{
  "dataset": "microscope photos of single blood and bone marrow cells",
  "train_examples": 48542,
  "image_size": 32,
  "num_classes": [17, 2],
  "final_lr_fraction": 0.05,
  "warmup_steps": 400
}
Rows from block 2 of a small image classifier, named by matrix and row number. Rows with one number belong to one channel. Each number is 128 + 32 x the weight over its row's rms, rounded and kept within 0 to 255. All counts start at 0. After the name is the row's rms in percent of the matrix's.
Before each channel's rows are labels from the 100 images, of 14976, where the channel reaches its highest value: "responds to" is what is common among them. Only what is clearly more common there than usual is listed. The data: microscope photos of single blood and bone marrow cells.
# conv1: bottleneck pointwise conv (model.blocks.2.conv1.weight, 128x128x1x1), inputs 0-31
# conv2: growth 3x3 conv (model.blocks.2.conv2.weight, 32x128x3x3, transposed, each kernel summed), outputs 0-31

responds to: cell type: segmented neutrophil
conv1.77 099 [120 136 142 150 140  71 122 143 171 116 110 121 127  97 135 128  89 159 162  83 139 135 120 165 124 184 159 129 142 117  91 141]
conv2.77 092 [ 95 209 113 125 162 114 111 123 151 149  96  92 110 125 180  88 113 162 136 116 169 184 137 116 207 167 118 124 120 138 143 108]

responds to: cell type: segmented neutrophil; smear: peripheral blood
conv1.44 101 [101 166 129 136  67 121 144 155 183 136 119 114 155 144 172 147 121 118 133  94 185  98 125  89 108  96 114 129 127 138 181 150]
conv2.44 105 [ 94 128 185 153 153 135 112 120 178 131 132 118  79  91 153 133  42 128 151 100 170 105 127 147  74  87 126 133 139  91 155  88]

responds to: cell type: lymphocyte
conv1.53 103 [150 147 162 100 165 157 156 113 129 165 126 130 109 127 125 140 104 142 130  59 163 153 108 126 167 131  92 131 146 130 145 135]
conv2.53 103 [127 161  99 146 160 122 181 141 135 150 177 148 150  97 100 108  18 127 114 150 108 146 121 114  87  71 122 112 146 156 140 143]

responds to: cell type: segmented neutrophil
conv1.41 098 [ 81 130 130  80  80 148 128 137 133 149 129 131 166 113  91 128 133 140 120 110 158  94 107 147 138  87  71 127 101 147 110 143]
conv2.41 143 [ 96  96 104 134 128 174 196 165 104 162 170  96 139 129 118 100 107 121 103 109 131  98 112 117 139 168  57 111 160  93 193 119]

responds to: cell type: lymphocyte
conv1.71 101 [175 131 161 114 176 142 173 167 139 170 104 143 152 126 169 145 174 139 179  92 129 122 154 153 165 144 125 165 113 137  89  68]
conv2.71 086 [118 142  49 157 118 113 128 158 137 147 188 153 113 153 114 128 137 163 128 126 141  76  68 133 155 195 123  84  86 147 147 158]

responds to: cell type: segmented neutrophil; smear: peripheral blood
conv1.105 098 [125 142 125 112 112 141 139 116 123 138 112 131 126  69 129 150  79 115 134 129 127 118  95  99  94 116  73 100 174 119 153 110]
conv2.105 083 [153 158 154 138 142 151 190 101 166  64 145 179 127 129 112 103  87 144 127 118 148 137 140 112 119 184  80 104  86 120 194 103]

responds to: cell type: segmented neutrophil; smear: peripheral blood
conv1.107 098 [152 107 121  85 116 111 142 119 151  88 143 161 141 118 154 132 155 121 163  85 111 171 121  99  90  87 101 138 101 159 116 159]
conv2.107 082 [112  51 126 141  96  81 112 122 129 102 132 126 141 166 160  99 170 143 151 160 112 133 108  91 170 125  91  96 121 166 154  46]

responds to: cell type: lymphocyte
conv1.12 100 [117 106 126  95 123  89 124 151 135 167 108 119 111 159 109 152 149 129 134 158 188 110  94 144 140 140 159  91 135 135 132 151]
conv2.12 078 [162 113 131 146 131  84 203 162 174  97 157 142  90 169 107 108 116  66 134 178 180  86 143 130 129 114 136 106 122 127  82 143]

responds to: cell type: segmented neutrophil
conv1.22 100 [148 102 110  66 117  88  57  93  91 110 102 125 118 132 120 115  83 103 121 133 144 113 112 118 159 123 113 155 121 116 112 128]
conv2.22 107 [ 77 158 148 140 105 147 180 124  82 150 190 113 116 102  96 122 150 129 105 133  86  89 149  95 105 184  62 107 137 131 174 114]

responds to: smear: peripheral blood; cell type: segmented neutrophil
conv1.11 097 [170 153 152 134 154  99 166 101 161 135 154 116 148 109  87  44 141 138 157 126  89 151 145 119 132 121 140 101 115 185  85 105]
conv2.11 086 [103 117 114  83 124  43  96 161 115  98  63 150 129 170 159 148 151 131 121 141 154 118 118 158 180  97 119  93 129  98 183 110]

responds to: cell type: lymphocyte
conv1.93 105 [119  89 129 140 162 101 181 122 177 142 144 129 165 134  98 103 197 133 102 113 113 134 118 139 125  46 143 135 138 121  94 140]
conv2.93 087 [ 89  89 165 159 102 103 108 142 116 137 135 139 109 148 178 132 186 133 137 148 104  92 125 122 112  41 124 150 178 136 194 101]

responds to: cell type: segmented neutrophil; smear: peripheral blood
conv1.72 101 [107 120 155  85 103 120 148  91  75 141 139 174 139  95 165 181 150 143 127 165 108 148 144 100 147 136 135 106 120 144 126  82]
conv2.72 102 [115 128 122 150 158 113 141  44 177 102 125  93 118 160  56  91  96  88 101 128  72 115 123 158 151 168 128 103 155 122 154 135]

responds to: smear: peripheral blood; cell type: segmented neutrophil
conv1.36 101 [134  89 147 145 154 116 107  93 165  70 119  88 130 137 129  79 127 128 190 133 140 104  92 113  96 100  63 167  75 126 143  64]
conv2.36 076 [ 79 149 125  91  90 100 164 156  87 121 143 117 131 166 198 153 141 172 145  98 118  55 116 156 127 102 186 123 122 118 130  90]

responds to: cell type: lymphocyte
conv1.18 097 [132 138 137  88 130  85  98 111 145 128 141  97 122 192 105 124 156 129 158 128 131  76 132 152 110  89 111 172 102 152  95 113]
conv2.18 108 [124  97 137 158  99  86 181  57 166 148 197 117 101 122 138 126 135 166 116 108 101 102 122 129 166 124 127 165 135 200 102 108]

responds to: cell type: segmented neutrophil
conv1.55 100 [102 157 104  55 159 107 144  88  93 138 150 131 129 143  93  75 119 141 123 130 140 166 104 158 112 129 146 141  96 154  51  57]
conv2.55 097 [ 58 158 147 131 139 116 154  95 154 146 122 179 113 121 110 146  94 137 145 153 145 119 128 166 154  84 175 109  80 202 155  81]

responds to: smear: peripheral blood; cell type: segmented neutrophil
conv1.23 095 [100 135 154 116 144 145 182 139 100  97 187 139 145 122 113  94 138 141 129 106 152 183  78 141 107 109 105 164 104 166 170 102]
conv2.23 078 [128 165 133  86 129  59 104  73 144 105  80 146 128 132 124 130 121 107 136 149 150  98 197 143 170 140 123 107  87 173 191 108]

responds to: cell type: lymphocyte
conv1.43 100 [135 134  73 140 167 136 118 134 154 149 120  92 109 157 158 159 160  97  99 126 137 135 115 118 134 151 159 119  70 129  75 127]
conv2.43 070 [ 94 135 137 114 156  73 151  94 147 148 177 119 108 190 143 149 107  44 172 117 164 103 103 179 153 137 123  95 105 127 150 135]

responds to: cell type: segmented neutrophil
conv1.119 100 [143  83  78 129 147  86 106 120 152 117  97  73  75 147 165 143 137 163 135 119 162 124 140 147 114 138 150  99 111  99  73  84]
conv2.119 096 [ 91 137 162 102 154 114 185 114 166  96 209 144 120 173  74 129 145 128 102 108 155 121 156 103 128 152  68 149 138 175 128 150]

responds to: cell type: segmented neutrophil; smear: peripheral blood
conv1.69 103 [108 166 106 101  72  96 168 102 149  79 116 160 115 131 140  80 129 109 152 162  54 176 108 144  92 108 101 117 133 113 168  85]
conv2.69 100 [111  64  51 122 112 151 131 125  52 152 106 108 121 119 126  50 131 117  98 159 113 100 107 125 167 137  89 124 116 100 151 117]

responds to: cell type: lymphocyte
conv1.20 103 [116 138 135 106 159 122 155 163 158 137 142 134 134 177 120 186 159 137 113 108 184  71 109 181 134 116  93 145 105 103  88 108]
conv2.20 123 [101 126  85 115 151 163 173 165 162 165 198 121 142 126 141 155  72 145 163 116 114  98 117 153 137 181  94  79 102 154 136 169]

responds to: smear: peripheral blood; cell type: segmented neutrophil
conv1.64 094 [102 106 154 120 141 115 173 137 102 152 152 158 139 106 109 158 125 132 143 142 137 177  93 123 130 122 122 145 148 176 135 168]
conv2.64 109 [128 124 131 111 154 150  39 119 138 124 114 115 134 140  99  94  52 133 144 149 117 168 112 129 211  90 125 116 152 125 173  95]

responds to: smear: peripheral blood
conv1.126 107 [164 108 177  67 103 121 109 135 108 170 123 106 131 124  72 161 143 145 128  99 129 159 143 163 141 103 115 136 121 108  80 116]
conv2.126 093 [127 128 128 154 151 148 130 157 175 100 160 165 113 122 140 151  68 191 143  81 134 106 129  86 195 126  81  82 129 105 112 175]

responds to: smear: peripheral blood; cell type: segmented neutrophil
conv1.25 103 [144 153 171 179 105 103  89 134 129 136 154 113 147 130  59  58  99 108 169 146  52 136 110 166 145 149  90 153 117  94 120 117]
conv2.25 098 [104 125 127 108 119 147 139 172 116  93 127  88 109  96  95 131 142 118 113  93 154  97 112 107 198 116  97  36 102 127 107 194]