A small image classifier, trained from scratch: norm batchnorm.
Rows from block 16 of a small image classifier, named by matrix and row number. Each number is 500 + 50 x the weight over its row's rms, rounded and kept within 0 to 999. All counts start at 0. Numbers have three digits each. After the name is the row's rms in percent of the matrix's.
After each channel's rows are labels from the 100 images, of 14976, where the channel reaches its highest value: "place" is the part of the image that holds the peak. Only what is clearly more common there than usual is listed. The data: microscope photos of single blood and bone marrow cells.
# conv1: bottleneck pointwise conv (model.blocks.17.conv1.weight, 128x448x1x1), inputs 224-447

conv1.41 100:452521537553480523420458542532516511496473468513447568541445464527515361527551585449460475535506519510562450487512472586563487506414521410537558400504507592577506555450538556467445489530537483520421554505505495537545512516508536469427575505502536499621508465490492532603547453499532518483534441566564422484512591599541571518438528543476429487345506440494526478501536482463593447586546527499483465501484509478543528493532499517509504484558543489534545499530572479518536471548533561455504450470482505454439481484508493511495525483432488413404530458455433459429483533590557469501518497484481544512504565479482574495499510575593541522519516587399547492525442494571445528515545
place: top left

conv1.94 097:449584491463472483571523468479525532542482467519447494514569444475497535461481537583538560436479529552536514537536520539554459531498438491457521474496550510447544507548545599511545515483462467477489512465536471508629556479442460591512473494477504489628503513488524462504584503499525510503554511471479480505495484507530439492533544498484563492447498546536481527480533477567515470521514526509528458509528444502517494448533495528549542451563498540488556521483546476518570474535500497446471497537484428553534410531527416512520411532480449439559447453419558526497535470487452496560495448526476497497518546384447524503459469489473446481455505507538463467439474498498526525514492
place: top right; top left

conv1.22 100:493582464532480466579464523547575542544502387488472483551528513501451442429499471510500492520470527444517484527483487658590420478535464421413549447475484486542403462435556476518487513493484487475409518571499389518493536472477488471482552444341479537513483462468446501579493513536482431497377427528433428510483500562453490503494580466456450490514586517544476452472416431471439446534530603486483384517492475484585493468398473459495451437418460484492507482460480500429426480519525539420471467492512491472419406435503513524506454435433459378529502413453480498477450542570587449586622412506501503459559479422418487458471507483450485471493514462457483500503427501435404457533387
place: bottom centre; bottom left

conv1.27 103:559324437484458515457509500483542464460482529465537452430518475433518547471454446395481405487351461588485500379550435426375514515477493534540520485422560597520391388545407466504441510549548506434538533467430512483455547380425522562484519480482511535543537403527513507463577551501520522470406493425512488470519462548471521489492506496419500454448479495485530510485461485618461375446574428491467517419456482450365476442455511498495460463516558502462520534454455459520423503441485401510479487434495528427541558508472420534589539563595477539505510457491495487493491480486457531510443436457478445532532482515534528537491490533494426462531423548527506508528579478419425454451460
place: top left

conv1.49 100:499514446487479441476495552516437502494473548380489445431538528446510488488533469487457502570467426606429523435503451508458475486556460548499539504508539539564530543588520486514559470488481485405498440472525509465411487477491520445512461462543522448456478497559522523495508498519465478486449517425563558478496428423493535551499439475514507442491488548564466526481514545496488458491500499534523528525502490521498377491494478457488499514476498476503526529459574452501514489468495467534410515520457485437496515564469329507471453534484411459484427432453499489500530417464460470501401491512487400515465531456525410528428556486493423388514436476508464384497520505530566443493513
place: middle left

conv1.58 100:557494499492466460485463515495544542500539500501485488558487458471453612480553488502461535505455532607537390500509484572457566524479478478505507508516473536499518494457456500599540514473511459565573516561493497539497492500467515549503477415504455467474504529524545480493532479512493526478502421606558579409504505506492554534522491504520471545478562544556530576472457464455449532416476512485555454439543541574590461499480444427486430465494453510486543515460487492574549560565454551496430469492394469484520490477493449486480468506442576512523517450453532396557478411458531470474558502582473566562529575511503411513385537557455498421513502357482490522497526504510511544499490
place: bottom centre

conv1.53 101:508497410513474459609495500484570529483451482503427506499537439492406531442403524434475494506486485550510477560503381553591499515568483503528557530471493527547524472456503456541480477497509505483487520543462447485572515499480531445536517501385515519480471461407493475541488564599541500522473445588501532451489486551495553554421583517566468462596627516543517540445415414500543517545513517449542441480441524522525542545519559458523504483465450454526546506480507471525456512512455593542519503505554547511453407348597507453495467370486506376529514469506408535606530503613610447557524501522483564474553497506499496523510486439513524468539466455425505509491532499504451466436460
place: bottom centre; bottom left

conv1.48 099:488520470484447457593480388536481481502379457479526513460547479448392531418428423409443439545436450503499516499466541455518469537433582598431501436476494507482494506357465431475424482592565529505559445465450532460462470481493471506527495431478538484513459504395500548520545419446395384472519473520539469445454538443511473428376481549545566409442458467510491455503497447531565379486485462502537561484491530521436481487553493519477544472540515472450531508542544486505414501440510439441455480441487508510435458476524530405519459434486493365525509440489416457466553525549463456508443457505456563479534560436528476377534512543515471501454533500433527494558449481503505493425512
place: middle right

conv1.19 101:506527510458528505500546435499486503510441421459525547519527526476476550502512468558451534486550506548529464498543505506538555465495504499501455525531501487509492532457542570557522485461405470504585529595518385495417508581510552598499548427406515501532506505521518517480556493506470482496473403525515506472450532523593478574426474527533461593486525495594481499451505398457546461456501449476618429506534506538567422516535436518535504398502393497568502493532505517512550510584479554386402445466455490483524451324494441562425438448422574336452542466483466464553549402432570409462487477526436561470512487467433554496480486392505561489514497494518399504470525494450527518479507
place: bottom centre

conv1.71 099:512403483581460477485439475564480450521523477524488628583465467491496448511502588409413479476595493410507577533483385534565548462485475426496496402532553551537441438453504437478440487570499453545474478557475453480590459512485490460431501491472544454587497464443482554578549452544573516461452568503463518459516500560524545487462537533432560427454469501494560494481520553518544445541541491516456552540415479452457522494517504516434538531558515505532471482534490505536476564483511457495528434544451542526460530542531471513471525453520485458491347491468476483448528495607542484546469457448502504513502503464559467419451501510457407523535459487459507534572515490490431437487476
place: top left

conv1.98 104:497528431481564457535511563563451500439499529506555639556530487483491499477540535479491563434547420448533511480488427459444474545551462496448418485344592519479449466551439526486527464450427586464444452427510484513486501552569371474488507512440540457554428493450523541511526565567481422506598581435397474505521465521503501459486581484475484424478419524511507497506482501493458472465481510458500481479553527491442487501476390560481537530518641449492472436471543506469502390484489451466548500521528510533531486503490458586508482495447561470504501494482500499479495474520507537542484473494534413508596449450549465518471476539405433487533495550423478479517528482507522474515446
place: middle right

conv1.46 098:515507502557432520463474524551488505489490481534447566449504448562498514482512549432545478572452507431537402604439475532613544481481561464470575306559493542524574575483521472483436572539590430534462525560445520457534557436418508485413521496529488515529463445403477518581533459503519471520483493580467390525496557577479558503482556543449450477529505491515462465502449502529538463550576551471458510537385508414514498531577611518452545573548510446530476444569459503461424479599504440499551461475489521503417455467581436504537507446509496432458478479496424416408512536611585489569499391459455485496546555440549537468558506453509461529485460524417546520570443429511349499501450
place: bottom left

conv1.103 103:544546528480473516512451405473523480521430513456557479562422459433488450440606536587508561534545522529396499393494564546440470485455416523402449519525464420466491479535509434497561502493504436480494487484448520481484546563481497572467488535500517489531517516523561558476506512469518487514459510513497574439419438532548404403453532511501477522412422432464565568508485510548468523520507501543576547502548536494477386390470530507469477507486528525508489514469531431503450509486582494494439530500427396526490485479524501501499496465463528523503463558431454542479503459496533491536527519527599469411435498532545453578406527540459534414535517558612481456572539450522539548497504
place: bottom right

conv1.36 103:483518574547445457521510487567498525521453507465495508572476444455502548533493499505509529551491488509534420507532412617547542458441508431451511503483531502481437471424460480456501452491511433531503481600520469512487453524504515510449480443514555453553406515556473493552575481521477507500467433501570541500490494530503505528549573435413537523534479517452477506523523526486491418552501571461453516480517498468548458538484487516493476539484439505461491478494464519549535456594472441569493496547503487445423532439538411531525535463504539447498441502463416424406509502532528497542554526441529547453500482414484474530490559519489470481537505479461524538522520545493448482597420
place: bottom left

conv1.32 100:539517536527550420494554436523467486438523495467485580493486492478540547454462516530419521535555397545479573542476459404596467577500591532445528512479578513500406498549495540450483477483347466477459452597527428426459512553420417462421504469487534432404421465442453498480494513481505339496454433480511484564479488480505468530480505447440610474491464543530518512548511554555473512414553397502500516576454567533445500513450438569463459543486529518522460499540547560594536550527523448572497538515463507497505491544446479501525553492524563407472432530457409524484550530471525513581496531452466426485504449425494514448503486537473443528510441611528494558559519515497526522486474
place: centre

conv1.127 096:459583515350481505518493510476579519475539504455476564505542408509550524404456474529549535462484547514473542557517535494467504539480465493478520545487576473470502501523574514549562561518486454467451539491536491496638549502459473621509491509484534548601534526547512508514506558532490522535538562462523490559590452532451424424538486471437513509515421570522445488485539468587490425569539459524509451513470451524552499517464487504526515419537544529514490517485544498499499445521509532461510528547451481561550466544515479514504518544506403523502459498426619563523492500459457533523520453547476475458529526426533525486523484488536508500509528551475490497493495412512568484514570
place: top centre

conv1.33 099:633496589512463504593446506584478483505496501533535510451560527542528560459417490351551399555406412530592481620467474495547460471534497576455557422514470533578506509511521440508458530563548420499468553515491494521521501471440382500521527526466506459562511480448504508537452500515460448500535464525479425538520572556441502541494557599534536429577571520524480469426442437613586544630499501450381580444399487572506521540508584540462507567484560474551527492492470485424426432616489505471539415428503548439490524483530523380467526507474545417537535444580537540460471502570541464516499477481496488577571585538553534548554519397535501484523478553393609529545404458489411506434526
place: centre

conv1.62 102:576429470524455509520480586526479549571385439512500479499562525551415537459454513330527408577461473479551468565464426520542488407563516536459467447525494574519509566446521469491403481533539415470477527539460438458533501468468547467452506486405551468570496491406402555555555456563515487525454494494465510454492557526480533488468545492458441401497552514510530467525371504529555492562523497486395495481463455562458517499528523498464525531504474433562509463529524484489382451556479444457545472496486536501468515422515445410516517444512460295445380524522404448483475554584506462602521410432462453487460461476556442485492468472549422505516444520362509541525466494422361513382405
place: top left

conv1.43 097:414568489411459489538519435450538460598507505531486563571464464476448562489510444571551571519497454551544506495528525509554557537536535489488528518546466483480583590504590537514579448506465430471595504533503471493538566554466544597523560502478505495539583551472453499504541511428496496559531493493550534517512513492556467523519526524523478564466537470467539546478527405576532481535483461450645496494523497493542503476515507496558553412435498541506547515511498464533552567568497507481482516518505482522571510473518405463453474452539487460435467499449445477544507493539493471532526511503556525462476527429484571531533513482510534522486534571553445527466545470495528542495521
place: centre

conv1.47 098:484440549498472533444539513560422438459521525525537578515497492518528507449500521423459486446570422495459493534536518482575428584515500510479542526518579500449547492528519505453401570521505491539429477525531477457382502530375458429481437523510567481404456494452439492501504476548480431487431434504481480513555484483481534518458474507485560415573395570572517497540522600556522570476545460494515539501431557507409554524442550511496531613521532539546473467551485514552446495611496425500550472463467521463474516543438421463535481578500556542432489557511481472445543501456470542438534472496477466504448505467534544541498549563523480485486475534534499539551549469496534450471453
place: centre

conv1.23 102:580474523472527491542593498435542466487413444556515414499532429439508501433488555563452480454521542523539466572480468500523377484472518521448433474463538521491539488507474461573535543504518483512521476478519432576576478482411531506544529519473562465554411424453523459498528544506492466450498427531466480461565510607526505524507523515493593470448624534561438438529539513519553482472517516465509481404511504540521480542457445468479411472506520497438546519422521463503478522478475427447458482500493433531507423490527473513418398414398491423557468481561522381479475401452507462446480551536514541517591478515490530566487499473459483469510498390518509466489529519523537420494552
place: top right