config.toml
arch = "densenet"
model = "image classifier"
train_examples = 48542
horizontal_flip = true
num_classes = [17, 2]
kernel_size = 3
growth_rate = 32
head_dropout = 0.1
optimizer = "cautious_adamw"
learning_rate = 0.0011
batch_size = 128
epochs = 21.4
weight_decay = 0.2
Rows from block 3 of a small image classifier, named by matrix and row number. Rows with one number belong to one channel. Each number is 500 + 50 x the weight over its row's rms, rounded and kept within 0 to 999. All counts start at 0. Numbers have three digits each.
After each channel's rows are labels from the 100 images, of 14976, where the channel reaches its highest value: "responds to" is what is common among them. Only what is clearly more common there than usual is listed. The data: microscope photos of single blood and bone marrow cells.
# conv1: bottleneck pointwise conv (model.blocks.3.conv1.weight, 128x160x1x1), inputs 0-79
# conv2: growth 3x3 conv (model.blocks.3.conv2.weight, 32x128x3x3, transposed, each kernel summed), outputs 0-31

conv1.21:461443461515484513495495484463493541507497575485484518413521557532535489542472488502531446572530552533495393459530419498508515485480460502505543468518470475522505447451477462436550469458439453516447477483528474439550506362502566559419522471
conv2.21:462589460534444476498585484456432430528424499509487506461526528523475460439373512558504433436469
responds to: cell type: segmented neutrophil; smear: peripheral blood

conv1.68:493504428464536433486539419513456502501545454530520496520462517500467517502428466496537422465407442473552440566533455484418578459566514531562571550532435534495406404521542419554543521490518531469487543435588362511469492515534577369525557533
conv2.68:501446518414526444498532522549440572573367507479458464447487494496483425476430458474590485532489
responds to: cell type: segmented neutrophil; smear: peripheral blood

conv1.6:514482466346478491545450570510543516519613488489477489490447480463552552554549590459497518370494492563477502437551527504560485520565531418513577523501477552480429552551549445481412554419530427465463420536529532528460478455475502543570541513
conv2.6:562596501569543496484469532515344548491554534516559554556469438489515469532481523530535512455430
responds to: cell type: segmented neutrophil; smear: peripheral blood

conv1.35:447560428466492601549472486474435460523512569439502486426419453458580435480544561502456467452523519465517406476516475532534488417512426460470549420481511515481495578468573412514450502532545504468543399542506556522442448457477482585548508546
conv2.35:510563493553449485534475421531452545491475443448391588519491494432491461527514581470573399489506
responds to: cell type: segmented neutrophil; smear: peripheral blood

conv1.124:466542471463514419483506508549525438506527499455456459475434538386441477525536540508490447495544538446540450576441464502521507519550494489502516442484470374565460516481576458586515363531535537426424503504481565476455560518412529561477436534
conv2.124:552591456466495585536414522459446412488446498478488595575512544507451469494494455400481528508498
responds to: smear: peripheral blood; cell type: lymphocyte

conv1.115:442521512426456417452534461489524553582443463590511496531481535501453481428471490487502533557581562401519517583497449491501533455550536487495556544480535469439554474512474484562436497473485559443422508437494493520471449496505433594531565420
conv2.115:401348463572523463511503452577527466531554565474450464511519502524445529505509529458534547558464
responds to: cell type: segmented neutrophil

conv1.13:523453510450548550586526584564547480490521520453577567562421546468533589601467526582515558479498493576494504475329543492556455399468492485506479542494493501480372522519493539555502493494529481477520437513467541509498466492491521491462457513
conv2.13:444537508504505528425503441415492575538568456607541503458544506507445482507351504504519494511465
responds to: cell type: lymphocyte

conv1.73:508471547509531514490413396472445563539462521656524472552504451576514480458455425510489490591558446416457480515546490493489556486467435452500527437530506472518572458432458490539563498451463503422459495475521524481527514488510421457489494529
conv2.73:429306477502487424494490447561470523552529525498456475490507554511552480535561528515486505554529
responds to: cell type: segmented neutrophil; smear: peripheral blood

conv1.41:536585483496436339420449464488558546507560500482526534515483470523449486454513471486544491406492567515472530512552503402553558554497517537526578590528549434448446462491464477532430509496497559367438428499493434543450471509452418524532556525
conv2.41:431433543443547435478572460552531467544568484500453490577453541479491458545491445414554558586493
responds to: smear: peripheral blood

conv1.102:551596533539532509418420534534458501431497410442468553526443472465526503562580556455513442414392438556544528507534514528544435453487503444534497503518593533491556571501536476484542514532480502488545462490567505531447456555366470479490378561
conv2.102:568468503456474488496586480480538458449475543561488533484587413510486516495357549523555513492412
responds to: smear: peripheral blood

conv1.29:546551570455461431527456469506463545557474416449493496569577352587518506509486510545485566483542479471491520560482537506509515441525523494540480555613430556470503428492521484515568575458516509544481541439544561627501478430574485512499574421
conv2.29:516344453390526474524466538487486486467480443427465533505517519528450511478489471415428565539499
responds to: cell type: segmented neutrophil; smear: peripheral blood

conv1.10:490493524551452475517580554472526521492577429443488527603418526532470490571475454553535461481417478514537565451491529480472495524571507551482556558512570511521426555541492527499496559405490524524534466481518452452475489565445508442523552533
conv2.10:487473497463525456493511484506425574421449481546562502453467532452455498553433484362608495462504
responds to: smear: peripheral blood

conv1.110:544564524470530457448503550531549484500572560429595511554514545450444556533549570558458538472474446524469571500489513514471542521532488471510559516512533445499440496514454485616542517414501505473448447528363497449440498500553470530432398444
conv2.110:472447454487525468468477449407505470442479445553523504440446486519445440506498512509675541459477
responds to: cell type: lymphocyte

conv1.95:531535501529513463495465469545523536445465458584456477507532493466461555561558451566471428485508460446471545506492477524442498504603567548541562572513470476537513507560515519501515490525451450610445541354503464440506527514479512506492492422
conv2.95:551469501548532472489553510536425583500368490471532489452456492441408510489503509509631536482526
responds to: smear: peripheral blood; cell type: segmented neutrophil

conv1.43:489481568578484495505540476549462504523555521481520483565513494512490521540493462560550520470522494451557509546484525477522493522449490483545547507550529473473606401488480575489572543617520472566511582489531413481491568501542517573502547434
conv2.43:434485515434463563451504437503522535463399503441549487521443448454556441486544512487553497364530
responds to: smear: peripheral blood

conv1.19:452446480542504540486552549534510543473544522505544518465507520477542549467291513510458494549476432589453518427555517484525446520427493537460466460466412497543444535526457569525482561415543482431598440534513579486547507561517457565439504394
conv2.19:530535500538454535474519512365481450488489495586575529513535518489458507567360515565546533533505
responds to: smear: peripheral blood; cell type: segmented neutrophil

conv1.125:475515529503481498539553557583475509527518518502531525536362471501440545514533525576533412500457556539562535526357495488473463419458492576504522555542428482538437538557577537457531476471572568411442440532524514592499552438494512580442425512
conv2.125:464513544564559525459437510510523513508435483533572479549520513455468465483337524547489385518489
responds to: cell type: lymphocyte

conv1.22:541488547507523521566516570568518508476509529415493516523470561482531475553513550507505559508509561560551446555457458438572488423509556544554597494478526561535459553475530438488487525510488453535546504554566462448507550572456551608490410494
conv2.22:486565501530523442494540325489488507514493471467480563484483499512449494527578453514381514564483
responds to: cell type: segmented neutrophil; smear: peripheral blood

conv1.91:542469475507502594513473542561506440502512545446464518481538516482505587543482528515498549564481430570577446547559490479516520496501527549510524476446565523550466554512528482579490548471573504580525514527493502502611458457421510518554466438
conv2.91:460461535492544491573580506478532512500343506455579552475436536529555588565516520509526534503506
responds to: smear: peripheral blood; cell type: segmented neutrophil

conv1.25:495522539508546459510548535544540519481538441541549557501492583538538569595629428555495520496403427550504465481422499538417532524500484439551468583544505528481459428532406520551561563514467444508439498368461398516477471510513479474466489532
conv2.25:529450514524543565540597425490454540451364468551575499500513479536470501527433508434548529492442
responds to: cell type: lymphocyte; smear: peripheral blood

conv1.48:474517537506413598493537565497511478518577600558444504547366423442501516578514429536513438562531545493502530552368487470514469396557489597470479525519478517534449510456525459438535445536574574456412539538530500547448495463526581552468425548
conv2.48:512529532583510525466459470435537534563455522500515489528522449518477472514310521544445452550466
responds to: cell type: lymphocyte

conv1.2:458448440484517417517493481479524583500543459431567545535565429522574506568515526498553554401464555455497488511458530489445500558493517469565497496521408595494577522453402422552501613494504462489492581427497530488503467510583487486419546502
conv2.2:553481501339581472527494471512493487573503518534471522513557508525491552466512504508414579585566
responds to: smear: peripheral blood; cell type: segmented neutrophil

conv1.58:447551480511532462475469496459555561482497461554461501514477427562471475525616517547475512463465481447513544492447504514455463495506531535485582485567449493512593488510541552499493459576497534514500596376595492447490492504495546456451476486
conv2.58:602405496512491481474533393486484495457488535486537552461489440426370544451546482504511562523505
responds to: smear: peripheral blood; cell type: segmented neutrophil

conv1.30:517526518521476502443561555562411515424498451403476518506590447592554504587472445586510599475462404499518468444519557477555560573431525460568545567497528587410507517545488380534547577429524463402484445556477477523452435499443407419530545535
conv2.30:588457544422451501411515525476415409511473504565546543545510544516419497456506525449575527551532
responds to: smear: peripheral blood; cell type: segmented neutrophil

conv1.104:504511541427477466566514536521488470524462472509469538571473535534464503519519582519556412492508525469534569532456489441486509554537513562561512534496538479505423462491550518490423463484482568626360564511477544519498498485524524444521450452
conv2.104:494530532505520493452511562518454531468381516395379426451494415538493559496478493506426503498530
responds to: smear: peripheral blood

conv1.53:501469464428475428563447541439503509538515515494572511486504490560540497520537505458497556361462530524524437564506550542564562449511556459571575465566428589456533499527509418502444608432483424544446491432382554473556540517486433475502544559
conv2.53:556577500458530487518515492543454488538330500404465566524514513532476512422554501512469569476481
responds to: cell type: segmented neutrophil

conv1.103:517428512447528480526523516500511486519478467468563474470432443509559479507458526477490433444548486568456527555483484522559532449509532443463477521569524508389498535488444524482473474437548561470538406440393541484506537490438475505492601519
conv2.103:457596442552461565456441449555486441552496511453412521505541432519501485501555432544468542551413
responds to: cell type: segmented neutrophil; smear: peripheral blood

conv1.42:437495435502488535550460514466529465510505508534556482515501497489491537453467462528448497390459524514445470478434505528476480524555504511475515483516455540527483540496425504454494545480493480517456407428403505433553466521430459508527570503
conv2.42:472589478543493480497454450542530527460401539463477518499508529514483489438607449515362515550436
responds to: cell type: segmented neutrophil; smear: peripheral blood

conv1.72:465513554565445438514563454452451492460456493526435513503520395550484451483478441520565544526509504493507497530492569452459531499495507565467569445478486539501571452470568533469506493490543545550525604458463391548543495409615507539496497417
conv2.72:495453575448446579460487459517493455398386474432505449523459450475487449490480497466503479406564
responds to: smear: peripheral blood

conv1.45:500479467436548415509455456532507544542585394529501484486544489513509471478497482561476531397459542471515440394512479541482464548485488460495551483521483550548498385502511496527518528486522471485417557481461491416537444513502424381564590547
conv2.45:564446510531541430454530536473485458508431497463405482471468524498505406479403494376483520540437
responds to: smear: peripheral blood; cell type: segmented neutrophil

conv1.70:598472535396496529548529496575487510502460457440521549590508501592580470487386517609570537457533511515475483545494557498554570535513581535549574564521478629498524478470470516572472559480560471512522525576476501521558555484469455489481450411
conv2.70:468521496535482518480492403498512427519375514482451573536510509464406569500536486530559467611538
responds to: smear: peripheral blood; cell type: segmented neutrophil

conv1.121:427530477531443601536497558468416528511451597457453475515454457485556487501497400466504534544495567455526558463454519536487468531502452459439428549491521555441438500534506463441544467461464518438467443483468531511520484430404580514478490512
conv2.121:411529468568459502486589445567561539460509504518509506452554433455447487544567490555399496440449
responds to: smear: peripheral blood; cell type: segmented neutrophil

conv1.36:516483541539584462520453513529442467492493537550572533484395483498493476511561537560540481436424502507427510488324489541336477431518539574487531484501421467519457534486479549441546509517557444392515506492512497607532507512499482522434365541
conv2.36:456506537536561472452430387569554522454559473546482471553525524382516499462426521574516489472525
responds to: cell type: erythroblast

conv1.120:498329507532478498576534518500445465472439527393482474542430491473499512469359501587585477475488478482506577458414505503526490498480480513480504537434431543436416524493492496541486492501480548538573428505431592471586478450495554504430500488
conv2.120:398610458552570524461508535560586542533420510524507516470477491456488514488411422539540473501458
responds to: cell type: segmented neutrophil; smear: peripheral blood